{
  "model": "image VAE",
  "image_size": 64,
  "horizontal_flip": true,
  "translate": 0.06,
  "downsampling_factor": 8,
  "encoder_norm_position": "pre",
  "encoder_activation": "gelu",
  "encoder_bias": "none",
  "encoder_inner_norm": false,
  "decoder_weight_standardization": false,
  "residual_init": "zero_last",
  "grad_clip": 0.5,
  "lr_schedule": "cosine",
  "weight_decay": 0.03
}
Rows from block 7 of the encoder, named by matrix and row number. Rows with one number belong to one neuron. Each number is 200 + 40 x the weight over the matrix's rms, rounded and kept within 0 to 999. All counts start at 0.
# fc1: MLP up (encoder.blocks.7.mlp.fc1.weight, 640x320), inputs 0-106
# fc2: MLP down (encoder.blocks.7.mlp.fc2.weight, 320x640, transposed), outputs 0-106
fc1.347,136,155,164,132,166,333,148,150,215,204,198,174,195,238,210,202,202,176,273,255,199,142,172,225,259,222,246,220,186,132,133,164,120,268,225,268,195,203,240,165,220,171,159,247,125,222,292,252,181,246,200,156,259,139,219,189,207,143,176,99,244,208,213,152,137,216,202,256,238,170,82,194,229,178,199,187,304,225,240,165,196,262,186,238,279,215,162,248,133,143,46,267,176,128,201,214,211,185,207,234,227,170,191,154,111,142,112
fc2.347,214,166,219,181,243,223,174,189,212,234,156,249,122,179,185,193,153,226,245,155,190,191,191,221,197,162,145,144,190,198,233,245,259,190,210,132,182,190,161,192,186,179,225,221,231,216,135,218,198,267,198,183,202,188,218,233,175,247,181,258,208,210,170,241,203,207,214,221,231,220,206,253,199,271,187,163,185,211,188,243,210,167,226,184,160,201,213,236,269,214,268,159,211,252,175,211,227,252,227,140,184,243,167,211,227,192,223
fc1.348,228,224,231,248,213,185,159,140,201,140,171,189,182,166,181,246,204,193,269,195,229,160,195,281,160,143,182,211,266,217,125,232,264,194,174,185,224,222,175,164,199,186,211,183,212,260,96,227,214,243,225,186,179,159,250,236,145,124,187,138,279,275,171,247,160,189,217,233,169,156,185,210,213,200,192,135,147,194,160,178,176,205,167,222,143,142,177,265,177,173,200,240,232,245,147,284,208,167,239,161,137,243,252,167,284,181,130
fc2.348,184,257,163,201,158,194,215,251,189,216,240,156,214,192,193,227,141,183,266,220,214,204,188,235,221,228,206,191,141,182,213,204,188,147,269,217,147,169,229,210,215,220,199,195,218,196,244,173,214,163,147,232,199,224,176,193,214,221,219,235,123,138,182,168,213,197,208,175,253,210,222,180,226,166,222,221,221,201,199,182,237,142,208,205,255,220,209,168,167,204,165,183,203,159,111,199,228,264,204,241,242,223,175,200,136,218,265
fc1.349,126,215,211,182,203,195,215,191,156,222,191,224,250,126,191,267,280,161,325,199,210,261,230,210,222,256,239,271,166,157,155,142,170,234,138,198,222,188,246,206,225,170,160,199,251,224,222,192,195,198,110,193,172,142,240,230,178,189,169,273,226,103,207,175,225,219,188,272,157,151,218,197,187,243,206,221,202,267,206,193,255,94,177,194,172,135,186,238,221,180,210,229,191,198,210,230,186,187,178,179,155,207,206,161,190,211,180
fc2.349,222,240,227,189,190,207,186,198,264,141,187,195,201,208,208,201,163,219,321,171,199,162,205,184,229,153,190,198,219,215,216,232,173,164,253,221,170,200,156,216,195,239,208,187,165,220,151,263,217,222,234,210,267,219,185,152,197,211,243,208,153,213,185,215,187,210,207,247,222,182,187,164,210,211,203,206,176,193,172,141,195,253,172,198,260,181,262,207,158,273,202,102,217,236,216,217,177,222,210,185,179,166,177,185,212,226,194
fc1.350,156,211,148,320,255,237,242,156,123,200,233,159,162,141,159,177,188,129,283,129,258,296,247,228,260,267,128,213,231,272,162,239,275,174,189,166,154,149,187,271,135,172,132,262,276,130,138,173,126,164,206,162,253,204,284,171,249,210,158,183,217,144,181,271,249,200,256,182,128,224,158,191,239,243,188,148,253,284,237,183,233,127,203,214,134,237,154,233,168,165,238,137,211,243,163,203,305,299,217,214,217,134,371,156,158,229,218
fc2.350,139,153,189,146,201,164,256,211,249,180,204,261,197,239,212,209,167,253,183,240,154,208,168,195,163,181,223,203,129,185,202,142,272,276,253,243,147,196,158,228,205,214,169,169,130,280,242,169,279,196,152,241,132,190,106,93,145,234,261,226,227,235,133,196,205,203,208,249,242,92,224,129,172,231,211,280,113,154,148,188,177,194,197,151,207,140,201,234,244,200,180,230,152,182,175,192,166,133,154,180,199,266,72,212,314,189,107
fc1.351,199,197,235,257,274,348,272,155,174,182,134,193,112,192,221,138,164,187,139,295,106,195,288,290,217,149,343,169,195,161,255,157,235,250,297,215,154,252,254,214,166,204,248,150,214,90,184,294,158,148,79,221,259,199,236,262,206,173,227,223,134,217,194,176,341,164,199,239,179,165,177,111,249,225,177,265,282,144,123,199,254,86,207,204,288,216,222,231,270,221,198,172,173,171,275,170,185,208,286,164,256,156,178,182,172,244,132
fc2.351,185,256,173,206,158,223,168,235,226,207,232,178,231,159,169,198,180,231,192,174,216,153,173,222,199,227,58,214,188,199,236,237,148,216,209,192,180,183,216,222,204,140,194,214,184,240,186,176,197,260,220,185,105,226,188,227,174,257,213,191,228,143,120,152,175,272,225,202,197,236,182,218,164,223,221,167,163,240,151,254,172,151,177,171,102,178,198,188,170,164,210,203,173,205,165,162,202,166,135,185,153,218,268,218,233,230,211
fc1.352,195,168,312,203,198,188,173,210,158,203,143,224,233,174,164,192,175,219,215,219,187,218,168,177,158,188,221,213,189,185,247,210,138,200,174,211,186,191,212,202,183,238,215,232,236,207,170,185,226,199,228,189,188,213,175,175,237,217,190,245,171,184,200,229,225,256,186,201,209,168,227,188,205,198,246,199,211,189,199,242,255,211,211,173,162,186,190,160,235,190,182,174,285,190,157,192,196,197,194,181,162,217,176,237,161,225,184
fc2.352,224,231,185,165,185,180,208,176,190,176,192,171,199,215,215,202,190,172,52,184,187,175,200,218,213,210,186,189,199,197,193,187,251,208,225,218,213,184,184,193,187,219,222,201,179,161,211,178,232,197,198,232,186,191,209,180,207,177,215,218,251,191,174,155,187,181,181,212,175,186,201,227,189,203,185,176,166,177,171,217,212,238,168,171,208,185,210,237,178,221,177,191,174,243,246,178,220,226,197,234,231,213,201,231,231,217,166
fc1.353,204,252,179,247,221,235,228,247,281,244,141,319,314,80,167,85,141,232,227,251,218,271,152,170,180,131,204,240,201,240,211,243,200,202,214,159,232,187,171,126,72,129,226,151,228,304,78,270,203,159,216,96,212,234,162,78,120,147,214,196,153,129,151,214,301,163,158,157,180,209,115,183,160,209,201,164,242,219,248,177,244,243,188,179,197,236,237,172,106,226,126,143,196,184,310,219,246,165,222,187,229,171,197,383,167,163,232
fc2.353,139,183,232,210,169,232,226,242,169,175,193,158,158,200,184,187,211,180,140,192,184,201,258,198,196,221,162,217,196,140,138,214,245,255,223,217,171,177,244,212,219,221,186,220,182,204,292,175,214,203,175,243,214,199,253,256,182,229,241,218,205,255,145,205,200,209,207,216,198,168,208,200,246,148,209,159,174,189,190,190,166,126,227,167,164,150,195,238,157,200,213,176,197,177,177,172,194,227,154,234,218,145,261,135,206,222,191
fc1.354,191,184,200,200,177,241,203,171,231,164,170,216,193,193,225,154,188,209,172,255,267,163,198,188,245,188,185,256,180,239,164,173,195,161,235,172,226,291,167,195,178,243,144,130,149,286,202,215,178,221,219,198,236,220,199,206,168,202,191,197,174,169,213,193,189,214,202,176,184,206,238,210,163,217,244,166,227,227,203,207,163,246,177,227,187,216,143,223,186,162,162,143,232,173,130,167,227,231,212,215,202,210,173,191,237,237,199
fc2.354,220,204,217,150,149,224,175,205,242,187,208,183,257,246,147,258,240,124,107,146,172,210,219,123,198,216,241,188,192,223,221,197,186,257,159,183,196,175,218,207,201,168,244,199,217,136,196,221,233,185,176,191,242,263,198,0,221,176,221,221,208,255,197,179,194,205,222,211,250,184,194,184,202,218,176,248,156,180,233,228,210,162,210,219,243,185,227,190,208,226,196,223,240,197,298,165,135,152,201,219,183,166,212,161,208,215,195
fc1.355,160,175,272,241,142,221,217,216,182,172,183,251,236,169,160,187,152,164,152,171,191,167,213,221,170,258,149,218,178,203,210,253,207,229,147,179,152,188,216,183,242,200,91,200,199,216,169,148,188,204,190,156,198,194,157,187,184,205,211,159,166,237,182,120,182,174,240,275,230,149,227,298,252,247,121,231,257,136,211,210,198,167,169,259,163,161,221,164,129,196,128,170,219,230,186,153,200,180,184,209,293,230,284,157,185,247,256
fc2.355,210,182,190,166,242,186,186,209,192,246,181,161,134,181,249,216,218,148,342,221,173,192,232,176,128,154,295,199,221,188,140,206,154,159,246,188,248,242,182,169,237,244,230,242,173,175,191,235,235,161,218,180,134,225,194,152,195,149,172,235,238,269,222,271,224,176,189,150,135,195,189,192,157,157,236,155,197,234,163,222,167,257,255,200,254,144,196,223,225,206,232,179,255,202,180,232,144,202,192,177,176,167,102,193,226,136,292
fc1.356,294,252,209,192,154,202,234,234,320,123,224,118,133,217,133,210,183,204,217,263,121,130,245,116,186,130,180,189,202,109,220,254,233,218,207,268,170,279,217,211,182,55,240,120,273,122,184,210,233,150,101,171,182,235,208,253,202,201,247,225,227,244,176,207,303,111,187,249,121,186,244,130,230,170,232,184,271,146,152,256,234,224,211,197,146,173,221,193,203,125,224,194,217,209,194,197,215,222,248,142,273,202,189,231,157,230,206
fc2.356,115,199,207,151,181,180,227,134,149,234,156,196,248,186,247,211,195,203,177,192,183,236,162,286,217,222,196,199,183,270,185,193,202,211,209,216,258,230,182,179,213,220,218,260,159,199,193,205,168,222,165,218,170,189,200,297,208,206,191,249,168,174,201,178,191,212,245,170,237,215,190,221,179,251,196,250,149,224,171,190,196,226,187,185,224,186,187,198,233,208,165,170,216,215,165,172,181,176,226,201,144,232,211,218,171,228,145
fc1.357,204,217,234,148,159,258,152,174,213,167,178,118,199,251,274,214,161,170,115,133,194,209,269,228,144,232,238,110,163,187,175,215,175,197,159,184,162,267,202,155,155,122,137,161,232,288,134,225,208,220,233,233,222,212,254,137,290,188,237,217,235,184,220,173,206,177,141,221,209,223,142,288,218,193,306,227,258,245,215,186,216,195,231,211,186,158,196,194,151,159,127,205,248,141,210,205,196,209,224,176,231,165,219,185,153,233,190
fc2.357,198,189,184,179,215,191,218,143,191,245,187,221,194,196,199,250,179,205,124,217,191,178,199,171,158,140,180,214,203,176,209,201,253,189,187,174,181,158,189,230,204,221,229,182,163,183,230,219,232,150,218,224,167,212,169,274,162,258,178,247,200,199,179,193,207,184,229,206,195,223,198,172,184,231,167,222,202,218,220,190,196,220,188,186,252,178,237,181,231,185,171,231,177,223,177,200,163,212,189,174,205,207,183,179,135,215,175
fc1.358,232,128,207,178,254,273,205,208,224,209,207,278,214,252,198,212,184,239,179,234,186,191,240,172,204,176,145,186,199,212,170,122,172,132,225,145,251,213,132,145,276,181,183,237,187,239,212,137,222,202,235,186,194,171,236,303,153,217,240,175,185,158,153,198,192,201,227,136,237,150,270,300,154,138,228,161,200,208,204,223,212,182,180,172,182,248,218,210,141,188,242,144,210,150,128,157,240,184,233,201,230,167,105,209,175,197,175
fc2.358,263,234,203,159,170,183,212,154,221,132,198,180,195,168,188,218,218,252,199,214,185,194,196,202,217,186,180,195,185,180,208,199,192,165,220,205,233,188,216,253,162,171,235,180,164,143,163,199,145,176,143,216,218,212,220,158,177,221,223,211,172,205,216,197,210,183,210,281,176,239,177,156,217,219,150,257,165,241,201,215,196,187,219,191,258,214,183,146,229,184,212,185,208,230,199,184,221,175,178,160,253,164,228,227,203,217,115
fc1.359,196,210,200,103,214,221,152,263,233,192,241,202,189,166,201,217,173,154,187,194,193,163,219,218,195,249,193,211,168,212,210,213,168,144,219,217,249,187,185,192,146,173,200,196,244,220,162,177,203,185,172,183,129,235,203,166,177,227,192,140,194,181,199,196,197,176,239,240,263,189,237,180,156,189,288,214,187,147,194,195,191,222,148,165,94,138,262,206,139,235,234,249,200,213,224,243,257,194,223,188,232,173,214,235,174,196,251
fc2.359,221,169,162,255,228,242,209,142,216,240,185,192,220,241,169,138,199,243,48,250,187,228,225,271,159,240,227,197,186,152,244,209,215,282,198,245,202,175,220,181,223,208,268,204,206,148,133,175,172,227,222,245,242,145,195,33,175,227,185,228,240,211,76,109,151,210,250,125,174,192,239,189,185,251,180,219,197,186,237,258,132,238,245,279,216,199,147,211,226,201,148,269,168,197,180,150,194,235,236,178,250,194,201,188,207,199,253
fc1.360,215,206,151,162,188,199,171,194,223,221,186,173,190,154,206,223,191,250,161,252,154,157,150,206,269,236,239,227,225,239,205,226,190,174,193,162,193,182,189,232,195,194,145,203,169,231,223,171,184,199,216,177,181,241,209,230,225,176,188,239,217,184,269,174,247,215,214,127,215,165,206,169,180,198,222,199,262,201,187,156,197,256,145,272,179,166,237,210,244,253,174,119,174,172,188,161,219,247,165,178,237,168,184,272,227,157,240
fc2.360,251,193,208,241,166,211,220,167,269,173,219,174,212,216,194,173,298,192,92,198,199,263,206,177,157,218,159,242,205,177,238,205,256,211,185,197,202,189,214,201,192,221,244,187,163,168,164,209,232,200,190,192,192,207,204,123,141,195,224,212,226,168,92,186,184,200,196,202,221,193,188,187,201,232,212,239,184,193,194,244,202,201,225,157,213,160,173,179,209,157,232,258,174,200,181,203,163,149,219,196,135,228,265,168,177,218,190
fc1.361,218,208,258,190,203,207,160,238,209,178,205,206,195,209,178,216,182,217,204,202,187,194,174,250,182,172,221,218,209,166,217,175,176,209,203,184,187,192,174,187,220,203,247,218,205,226,207,205,191,200,184,160,209,205,194,161,188,177,199,174,205,217,176,183,223,212,172,176,164,204,227,225,218,196,174,185,219,189,210,172,207,184,226,209,210,210,200,182,196,175,195,228,211,204,174,193,206,188,194,197,188,199,191,201,212,200,247
fc2.361,226,186,197,190,211,183,211,192,192,206,224,193,212,213,196,200,179,208,215,207,215,199,204,147,207,189,204,190,207,184,172,217,197,183,191,201,189,211,202,196,213,197,146,176,214,178,186,186,207,201,210,208,219,216,202,211,194,221,208,200,250,205,120,207,212,162,223,200,235,221,199,171,225,179,191,229,186,183,218,196,228,167,185,210,203,194,186,224,211,193,204,203,179,200,208,175,173,180,219,248,200,195,201,203,140,190,302
fc1.362,192,330,264,197,143,154,208,188,151,139,27,197,290,294,271,332,88,174,250,65,197,256,462,179,198,198,0,40,272,88,263,188,284,161,280,214,87,186,33,72,268,80,74,238,209,69,137,118,172,204,205,456,296,38,296,263,314,464,202,158,177,185,162,221,269,267,58,241,101,194,253,219,246,226,0,198,149,117,330,500,257,314,261,235,222,71,219,185,114,243,314,67,266,246,189,220,145,233,205,104,84,271,326,83,126,279,300
fc2.362,395,138,272,54,321,422,78,227,205,268,313,226,148,178,111,99,37,87,164,235,225,238,145,284,38,229,147,299,161,138,255,229,262,406,196,109,301,64,272,204,205,281,203,236,155,314,325,235,225,217,145,150,154,241,149,0,119,145,43,149,309,245,95,133,170,59,298,250,193,124,143,350,226,428,261,177,387,237,243,222,299,94,98,209,137,110,255,286,227,122,145,304,249,234,176,164,212,339,181,270,225,266,67,174,297,158,310
fc1.363,238,214,263,167,124,188,258,250,258,219,181,173,193,141,152,75,212,174,240,226,187,151,182,35,196,179,197,278,256,131,168,172,161,302,177,299,283,196,208,207,164,171,266,165,205,205,31,160,307,259,97,170,268,169,85,239,191,183,234,272,242,240,120,245,178,168,186,243,276,108,232,140,278,230,190,184,258,173,163,120,170,252,73,165,144,244,203,278,207,83,209,161,167,229,120,105,122,269,282,266,261,203,204,268,214,121,219
fc2.363,172,183,127,225,176,213,215,179,135,196,213,208,158,170,192,287,164,233,169,210,123,125,213,250,238,181,226,124,193,189,254,223,174,161,234,237,185,199,190,189,242,174,150,222,159,233,250,241,150,201,188,245,168,168,276,200,200,255,226,190,203,200,187,219,226,267,252,167,171,234,179,228,171,187,229,170,167,238,169,220,216,133,320,251,189,179,174,187,196,210,179,185,230,229,116,248,139,128,146,138,111,145,220,179,242,220,146
fc1.364,150,96,209,190,297,213,193,183,174,167,231,216,204,343,225,110,228,228,255,234,288,97,164,112,209,209,255,321,245,128,312,264,244,213,185,271,216,147,92,292,226,164,211,216,211,140,129,211,147,188,258,132,143,203,217,158,201,242,164,216,107,153,166,281,190,199,214,75,282,228,271,169,192,168,195,141,175,240,234,200,236,167,119,220,250,280,200,206,206,136,187,227,158,236,78,219,135,151,203,146,248,257,195,261,174,210,175
fc2.364,278,256,172,148,179,162,165,127,216,216,264,235,205,143,191,211,164,176,217,202,139,182,226,170,200,197,262,136,194,335,193,153,185,223,136,130,210,143,168,63,214,211,208,181,240,191,244,190,211,189,167,181,194,237,145,206,213,165,218,231,217,256,193,164,220,271,228,276,181,220,209,163,183,244,252,230,207,121,146,196,260,181,211,145,202,148,148,194,163,238,171,174,182,101,271,275,170,197,127,256,196,245,173,190,272,148,280
fc1.365,235,194,198,159,227,209,209,196,202,185,177,232,190,245,212,249,196,195,195,181,147,160,173,208,206,185,242,170,199,158,192,196,209,205,183,206,208,183,196,212,178,181,238,182,219,217,221,202,184,212,205,187,163,192,179,203,188,181,207,162,206,198,184,206,181,196,175,215,196,235,181,204,216,213,231,223,170,236,167,177,154,200,181,192,210,209,220,145,210,196,240,248,133,241,215,220,178,177,194,238,201,151,195,197,226,195,166
fc2.365,54,227,176,295,166,187,214,251,246,223,251,179,172,97,210,201,254,242,0,204,254,187,221,260,217,234,206,239,188,187,192,200,177,111,236,211,239,276,209,144,225,218,191,174,182,182,170,182,206,172,205,200,213,299,210,253,200,210,169,211,232,132,178,167,206,178,179,159,236,160,222,206,182,176,144,211,176,184,203,186,215,88,207,219,187,219,123,198,244,160,177,212,244,167,183,213,240,220,235,240,173,186,231,261,150,214,248
fc1.366,183,205,246,209,132,189,223,245,220,190,240,199,114,174,262,197,224,202,231,90,176,223,156,206,199,105,174,101,201,170,195,160,162,124,197,190,210,244,212,204,170,188,144,113,150,264,188,198,207,241,180,213,111,188,200,139,168,188,224,161,276,166,137,233,196,191,178,231,164,183,216,209,169,154,210,186,245,220,226,171,179,210,202,209,257,253,182,173,164,247,230,227,187,147,192,176,209,188,261,182,136,167,222,174,253,217,225
fc2.366,186,218,195,134,231,213,157,245,205,209,200,176,241,210,181,235,204,209,48,199,212,129,246,209,195,180,239,255,203,232,261,179,167,277,231,185,233,247,234,190,213,163,223,177,210,135,157,213,181,191,180,219,201,196,184,213,208,202,205,240,234,220,183,133,182,200,215,207,265,205,212,167,180,227,146,211,159,190,203,173,209,239,203,222,204,126,240,228,162,186,195,186,211,199,224,205,245,219,199,199,236,228,181,247,136,200,135
fc1.367,195,154,217,210,206,190,181,188,206,191,192,162,213,132,191,222,250,233,177,154,240,210,183,250,212,157,198,207,174,190,205,139,213,213,188,184,203,184,195,174,215,225,263,182,196,213,182,174,222,136,194,193,178,200,220,142,205,268,173,298,229,223,203,276,179,211,186,196,218,235,223,212,229,172,149,209,232,234,210,196,180,187,192,197,197,188,168,210,227,184,199,203,214,293,226,200,167,237,202,194,151,197,205,184,266,221,207
fc2.367,221,293,208,189,179,217,198,269,207,248,210,278,137,309,197,171,200,180,208,221,199,204,241,267,171,235,276,180,233,195,119,276,116,170,164,255,194,238,261,224,196,171,93,276,196,258,195,259,221,271,210,147,247,207,164,57,185,68,242,60,199,178,372,50,191,151,189,201,194,147,160,205,201,210,186,188,192,217,166,166,230,251,216,190,147,267,263,161,119,178,237,229,190,43,214,217,162,132,269,159,275,181,128,223,123,220,325
fc1.368,229,220,206,164,230,206,184,181,223,177,206,240,210,245,138,212,180,185,235,225,208,207,206,204,176,194,265,222,201,239,187,181,232,183,214,246,185,222,212,180,200,162,248,230,197,238,165,181,187,176,224,189,203,192,208,170,173,197,199,148,196,240,218,250,226,135,201,263,225,208,178,166,162,210,238,206,183,202,181,198,187,238,207,175,189,154,212,205,181,209,196,160,182,219,186,178,248,209,215,235,161,176,200,196,209,183,212
fc2.368,170,213,207,217,165,161,221,210,215,233,208,193,196,198,205,212,163,198,68,181,200,225,180,166,193,187,178,173,187,175,222,182,171,212,214,211,213,192,216,193,191,206,212,156,194,202,186,225,211,167,163,223,220,203,223,170,195,216,208,210,229,193,136,177,205,216,219,161,206,180,201,230,209,175,215,209,194,227,243,193,177,188,213,211,197,197,204,199,221,200,191,218,202,223,256,259,191,224,212,211,231,186,229,171,121,222,292
fc1.369,240,228,183,171,238,208,151,187,205,241,216,142,197,249,217,235,115,272,208,174,190,204,206,139,203,152,237,199,179,176,161,206,206,251,216,89,206,259,234,233,183,208,209,206,132,231,175,171,223,195,143,241,189,177,221,226,140,197,228,199,160,219,174,248,195,192,266,184,205,271,153,198,228,194,217,192,207,184,201,219,173,182,241,131,185,194,163,249,205,224,232,172,229,179,187,195,170,166,135,203,202,236,161,178,225,209,207
fc2.369,150,209,227,214,174,192,222,185,256,203,237,193,225,214,201,200,236,192,148,203,194,175,175,276,231,216,164,227,158,237,222,162,184,182,230,242,198,183,205,207,217,168,219,215,221,227,156,216,151,223,199,160,250,177,178,237,195,187,195,199,201,139,175,196,183,198,185,195,198,199,198,213,155,279,181,211,199,224,186,199,220,190,211,229,205,155,225,199,197,209,192,168,190,207,105,242,212,186,220,193,165,184,206,220,151,194,209
fc1.370,250,222,308,298,216,129,137,202,169,173,241,273,232,157,135,173,319,199,196,177,108,221,211,196,271,151,179,248,246,216,258,236,96,211,94,163,249,161,188,108,234,194,226,257,215,139,296,218,211,210,150,165,207,159,100,200,186,216,259,157,182,240,147,103,252,153,239,156,183,192,223,149,183,170,153,263,217,139,257,200,239,169,163,196,258,151,219,243,159,249,136,208,203,260,249,272,126,178,186,231,216,150,118,304,258,110,263
fc2.370,226,202,123,150,219,271,248,210,183,139,201,164,107,200,205,304,211,236,107,286,194,233,235,146,192,183,192,125,189,265,138,222,281,121,283,205,159,183,170,258,187,198,144,121,181,201,250,188,182,236,190,286,164,246,282,386,176,212,179,213,69,143,238,189,164,210,171,227,223,225,199,274,200,198,234,127,251,240,159,198,220,216,193,212,180,218,196,119,216,135,207,175,225,144,128,83,296,260,187,155,207,184,250,157,224,252,232
fc1.371,197,174,213,286,110,174,180,213,204,251,219,151,137,256,263,209,187,181,242,193,183,166,267,141,206,225,199,186,151,154,237,220,195,169,236,174,165,208,211,218,221,225,170,193,154,168,200,102,190,208,140,201,105,194,146,197,206,205,227,187,236,213,173,201,211,255,216,241,182,190,226,233,155,199,201,216,204,149,182,158,237,178,207,225,204,132,226,235,226,178,181,176,120,211,161,177,260,140,251,199,151,184,188,230,252,221,174
fc2.371,109,229,207,182,193,227,202,210,230,185,168,197,252,175,195,190,213,246,226,153,196,215,165,253,236,194,166,250,161,240,198,171,207,170,160,188,228,246,181,226,184,204,182,214,228,235,236,195,195,206,251,197,252,265,164,164,214,229,189,214,182,168,207,166,223,190,182,157,224,189,190,180,190,182,211,153,168,241,222,242,176,183,193,181,223,288,187,158,182,231,232,192,232,217,174,185,160,252,219,203,188,185,240,215,184,218,126
fc1.372,254,226,202,201,197,200,179,177,166,197,193,213,149,184,207,215,160,175,170,189,206,171,209,206,168,168,187,188,199,182,214,187,208,246,176,217,186,174,194,181,199,217,184,204,206,237,251,152,225,188,217,210,201,237,235,201,219,183,199,187,187,204,197,237,183,220,213,236,216,193,182,230,235,189,181,192,211,205,222,209,175,185,199,231,208,197,222,186,192,237,206,200,218,227,223,215,188,197,201,231,261,191,142,172,171,169,206
fc2.372,119,152,241,151,240,244,230,242,222,117,242,224,207,150,278,129,294,251,311,259,221,234,246,187,220,239,173,206,209,270,151,236,220,116,236,248,252,223,203,213,184,183,230,266,148,182,162,248,84,277,189,170,122,134,210,322,135,237,165,238,158,130,248,171,246,116,186,125,158,175,207,152,120,215,170,239,208,274,148,191,208,273,205,96,183,233,33,179,203,115,251,180,190,86,158,191,168,160,197,143,55,237,272,345,272,265,356
fc1.373,115,204,173,195,191,237,154,161,219,186,275,212,213,140,230,241,209,172,203,193,170,277,213,218,166,169,164,229,187,146,157,221,183,211,207,253,253,207,187,193,217,251,176,167,212,144,245,172,228,242,184,181,156,198,147,218,122,222,224,216,156,232,213,201,213,166,233,170,237,252,181,191,163,201,166,125,153,238,186,173,186,128,208,226,198,219,252,234,182,214,176,184,218,233,241,221,213,177,159,191,158,197,160,214,169,203,186
fc2.373,262,185,181,170,204,154,208,247,149,155,207,175,142,217,233,220,186,190,275,213,206,145,154,155,252,215,178,159,243,196,233,239,208,198,240,199,186,195,169,207,159,233,160,158,199,226,182,154,202,216,226,194,194,191,242,270,230,273,203,182,256,157,148,260,216,214,176,239,133,177,165,218,261,193,216,210,240,187,142,159,209,322,151,163,193,221,196,187,158,263,187,141,164,184,145,172,211,258,218,172,241,188,180,221,278,210,248
fc1.374,239,180,222,173,154,224,162,146,274,189,198,206,195,193,260,192,224,207,205,236,181,223,207,221,221,257,200,206,233,171,195,175,189,171,248,193,266,172,194,155,131,214,189,207,210,273,212,231,228,211,193,226,238,134,202,224,234,181,240,171,169,233,201,224,130,177,198,243,236,172,191,188,231,214,214,199,184,216,219,227,191,284,210,215,196,235,169,254,138,204,202,175,250,185,211,167,187,293,265,171,180,191,240,206,150,213,225
fc2.374,244,223,184,194,225,198,189,231,185,204,209,232,202,218,190,186,190,208,265,197,227,202,190,201,183,201,234,189,175,196,187,231,223,210,165,187,187,225,235,194,239,199,182,163,220,178,188,183,194,190,183,207,182,222,183,160,160,220,157,254,190,205,258,159,201,222,191,203,175,228,208,204,202,187,198,187,230,196,206,203,213,207,173,161,207,217,211,178,186,184,230,232,190,192,198,178,211,174,183,187,241,205,180,194,268,183,199
fc1.375,165,192,149,273,170,263,221,143,119,180,268,162,164,119,227,196,147,114,275,123,207,234,332,265,144,186,128,138,234,322,148,145,200,247,219,167,258,153,102,171,258,167,190,304,174,182,151,204,152,134,128,179,168,261,255,183,433,148,209,92,242,231,127,310,277,134,276,325,92,195,201,137,151,284,172,72,202,390,211,140,152,25,391,161,177,199,174,242,268,225,221,99,175,221,250,164,315,287,125,212,247,115,224,239,250,295,168
fc2.375,182,289,339,211,269,235,132,275,186,232,219,177,263,283,128,186,366,258,93,190,294,194,174,40,267,234,182,226,163,211,245,257,212,149,182,156,190,310,287,223,196,189,138,134,315,94,139,192,199,205,279,164,243,214,214,262,128,173,129,229,250,154,302,140,153,225,131,163,174,392,219,230,227,197,211,212,244,149,238,239,236,304,81,178,188,293,250,137,198,155,254,198,232,249,266,295,175,173,238,274,167,206,250,129,77,184,400
fc1.376,196,252,257,233,205,149,171,210,197,199,267,154,294,179,203,199,146,160,166,172,231,152,124,236,216,189,244,152,192,143,205,206,138,232,156,177,241,146,171,216,181,229,197,158,191,182,191,165,152,169,213,163,101,196,174,185,221,198,209,199,216,223,185,149,184,200,209,204,237,181,187,241,146,129,189,191,205,212,217,175,260,257,203,147,187,149,212,241,181,198,174,200,227,201,174,197,234,216,131,165,213,187,191,256,241,200,250
fc2.376,233,195,209,176,162,206,218,198,222,195,167,200,197,205,197,163,124,207,153,201,203,232,243,223,182,215,191,218,166,226,167,194,226,233,224,196,177,216,244,192,185,206,207,234,195,144,199,169,252,172,158,196,203,221,188,79,181,200,193,195,278,224,85,261,216,208,218,189,163,209,177,184,206,219,220,217,166,183,188,218,204,178,235,193,207,154,143,206,263,188,236,151,209,195,251,148,171,177,207,253,225,191,162,181,250,216,141
fc1.377,221,199,197,215,182,193,184,199,205,200,188,207,195,211,211,217,214,207,193,181,184,190,202,215,207,187,207,202,217,188,211,195,178,181,188,162,185,214,226,197,201,184,234,199,207,201,201,174,207,205,236,193,234,208,209,167,209,202,190,195,191,221,208,224,198,192,199,240,194,211,190,214,227,206,216,220,164,200,168,211,188,225,174,200,192,192,155,207,235,191,243,182,169,218,188,205,198,190,217,253,191,197,221,197,187,193,192
fc2.377,116,193,238,127,208,144,168,237,147,179,206,213,218,210,226,156,203,186,46,225,213,158,257,223,177,226,164,153,187,233,195,183,203,257,221,241,214,167,170,195,170,208,143,198,214,245,203,268,202,173,205,176,142,194,236,266,214,160,182,220,208,205,222,146,204,268,161,144,206,116,236,193,166,214,187,145,253,210,275,208,172,219,222,131,202,202,240,190,141,218,197,217,256,190,207,198,168,238,154,109,224,212,199,208,240,232,263
fc1.378,128,199,225,226,190,288,248,193,127,208,139,180,181,198,205,170,165,184,171,244,260,209,193,242,150,195,200,252,181,260,167,195,130,244,251,250,81,209,281,205,137,131,196,188,216,133,173,226,160,192,195,177,271,210,181,221,259,111,192,230,186,188,200,103,185,180,190,142,192,207,135,174,275,243,258,220,223,168,206,227,186,180,268,185,189,167,175,167,215,205,158,195,167,205,204,96,208,184,223,193,268,121,296,202,183,224,152
fc2.378,178,203,201,151,173,222,189,179,215,165,207,218,219,210,200,191,191,242,174,229,198,217,217,193,237,208,205,168,218,200,196,240,256,214,213,188,196,165,200,223,223,242,213,234,170,210,150,162,194,187,201,220,193,191,207,229,175,229,230,190,217,217,118,214,218,221,191,186,176,261,228,216,184,194,233,186,163,173,167,227,193,189,159,184,224,183,183,229,192,136,233,165,222,183,218,176,206,169,203,218,168,205,196,249,239,185,276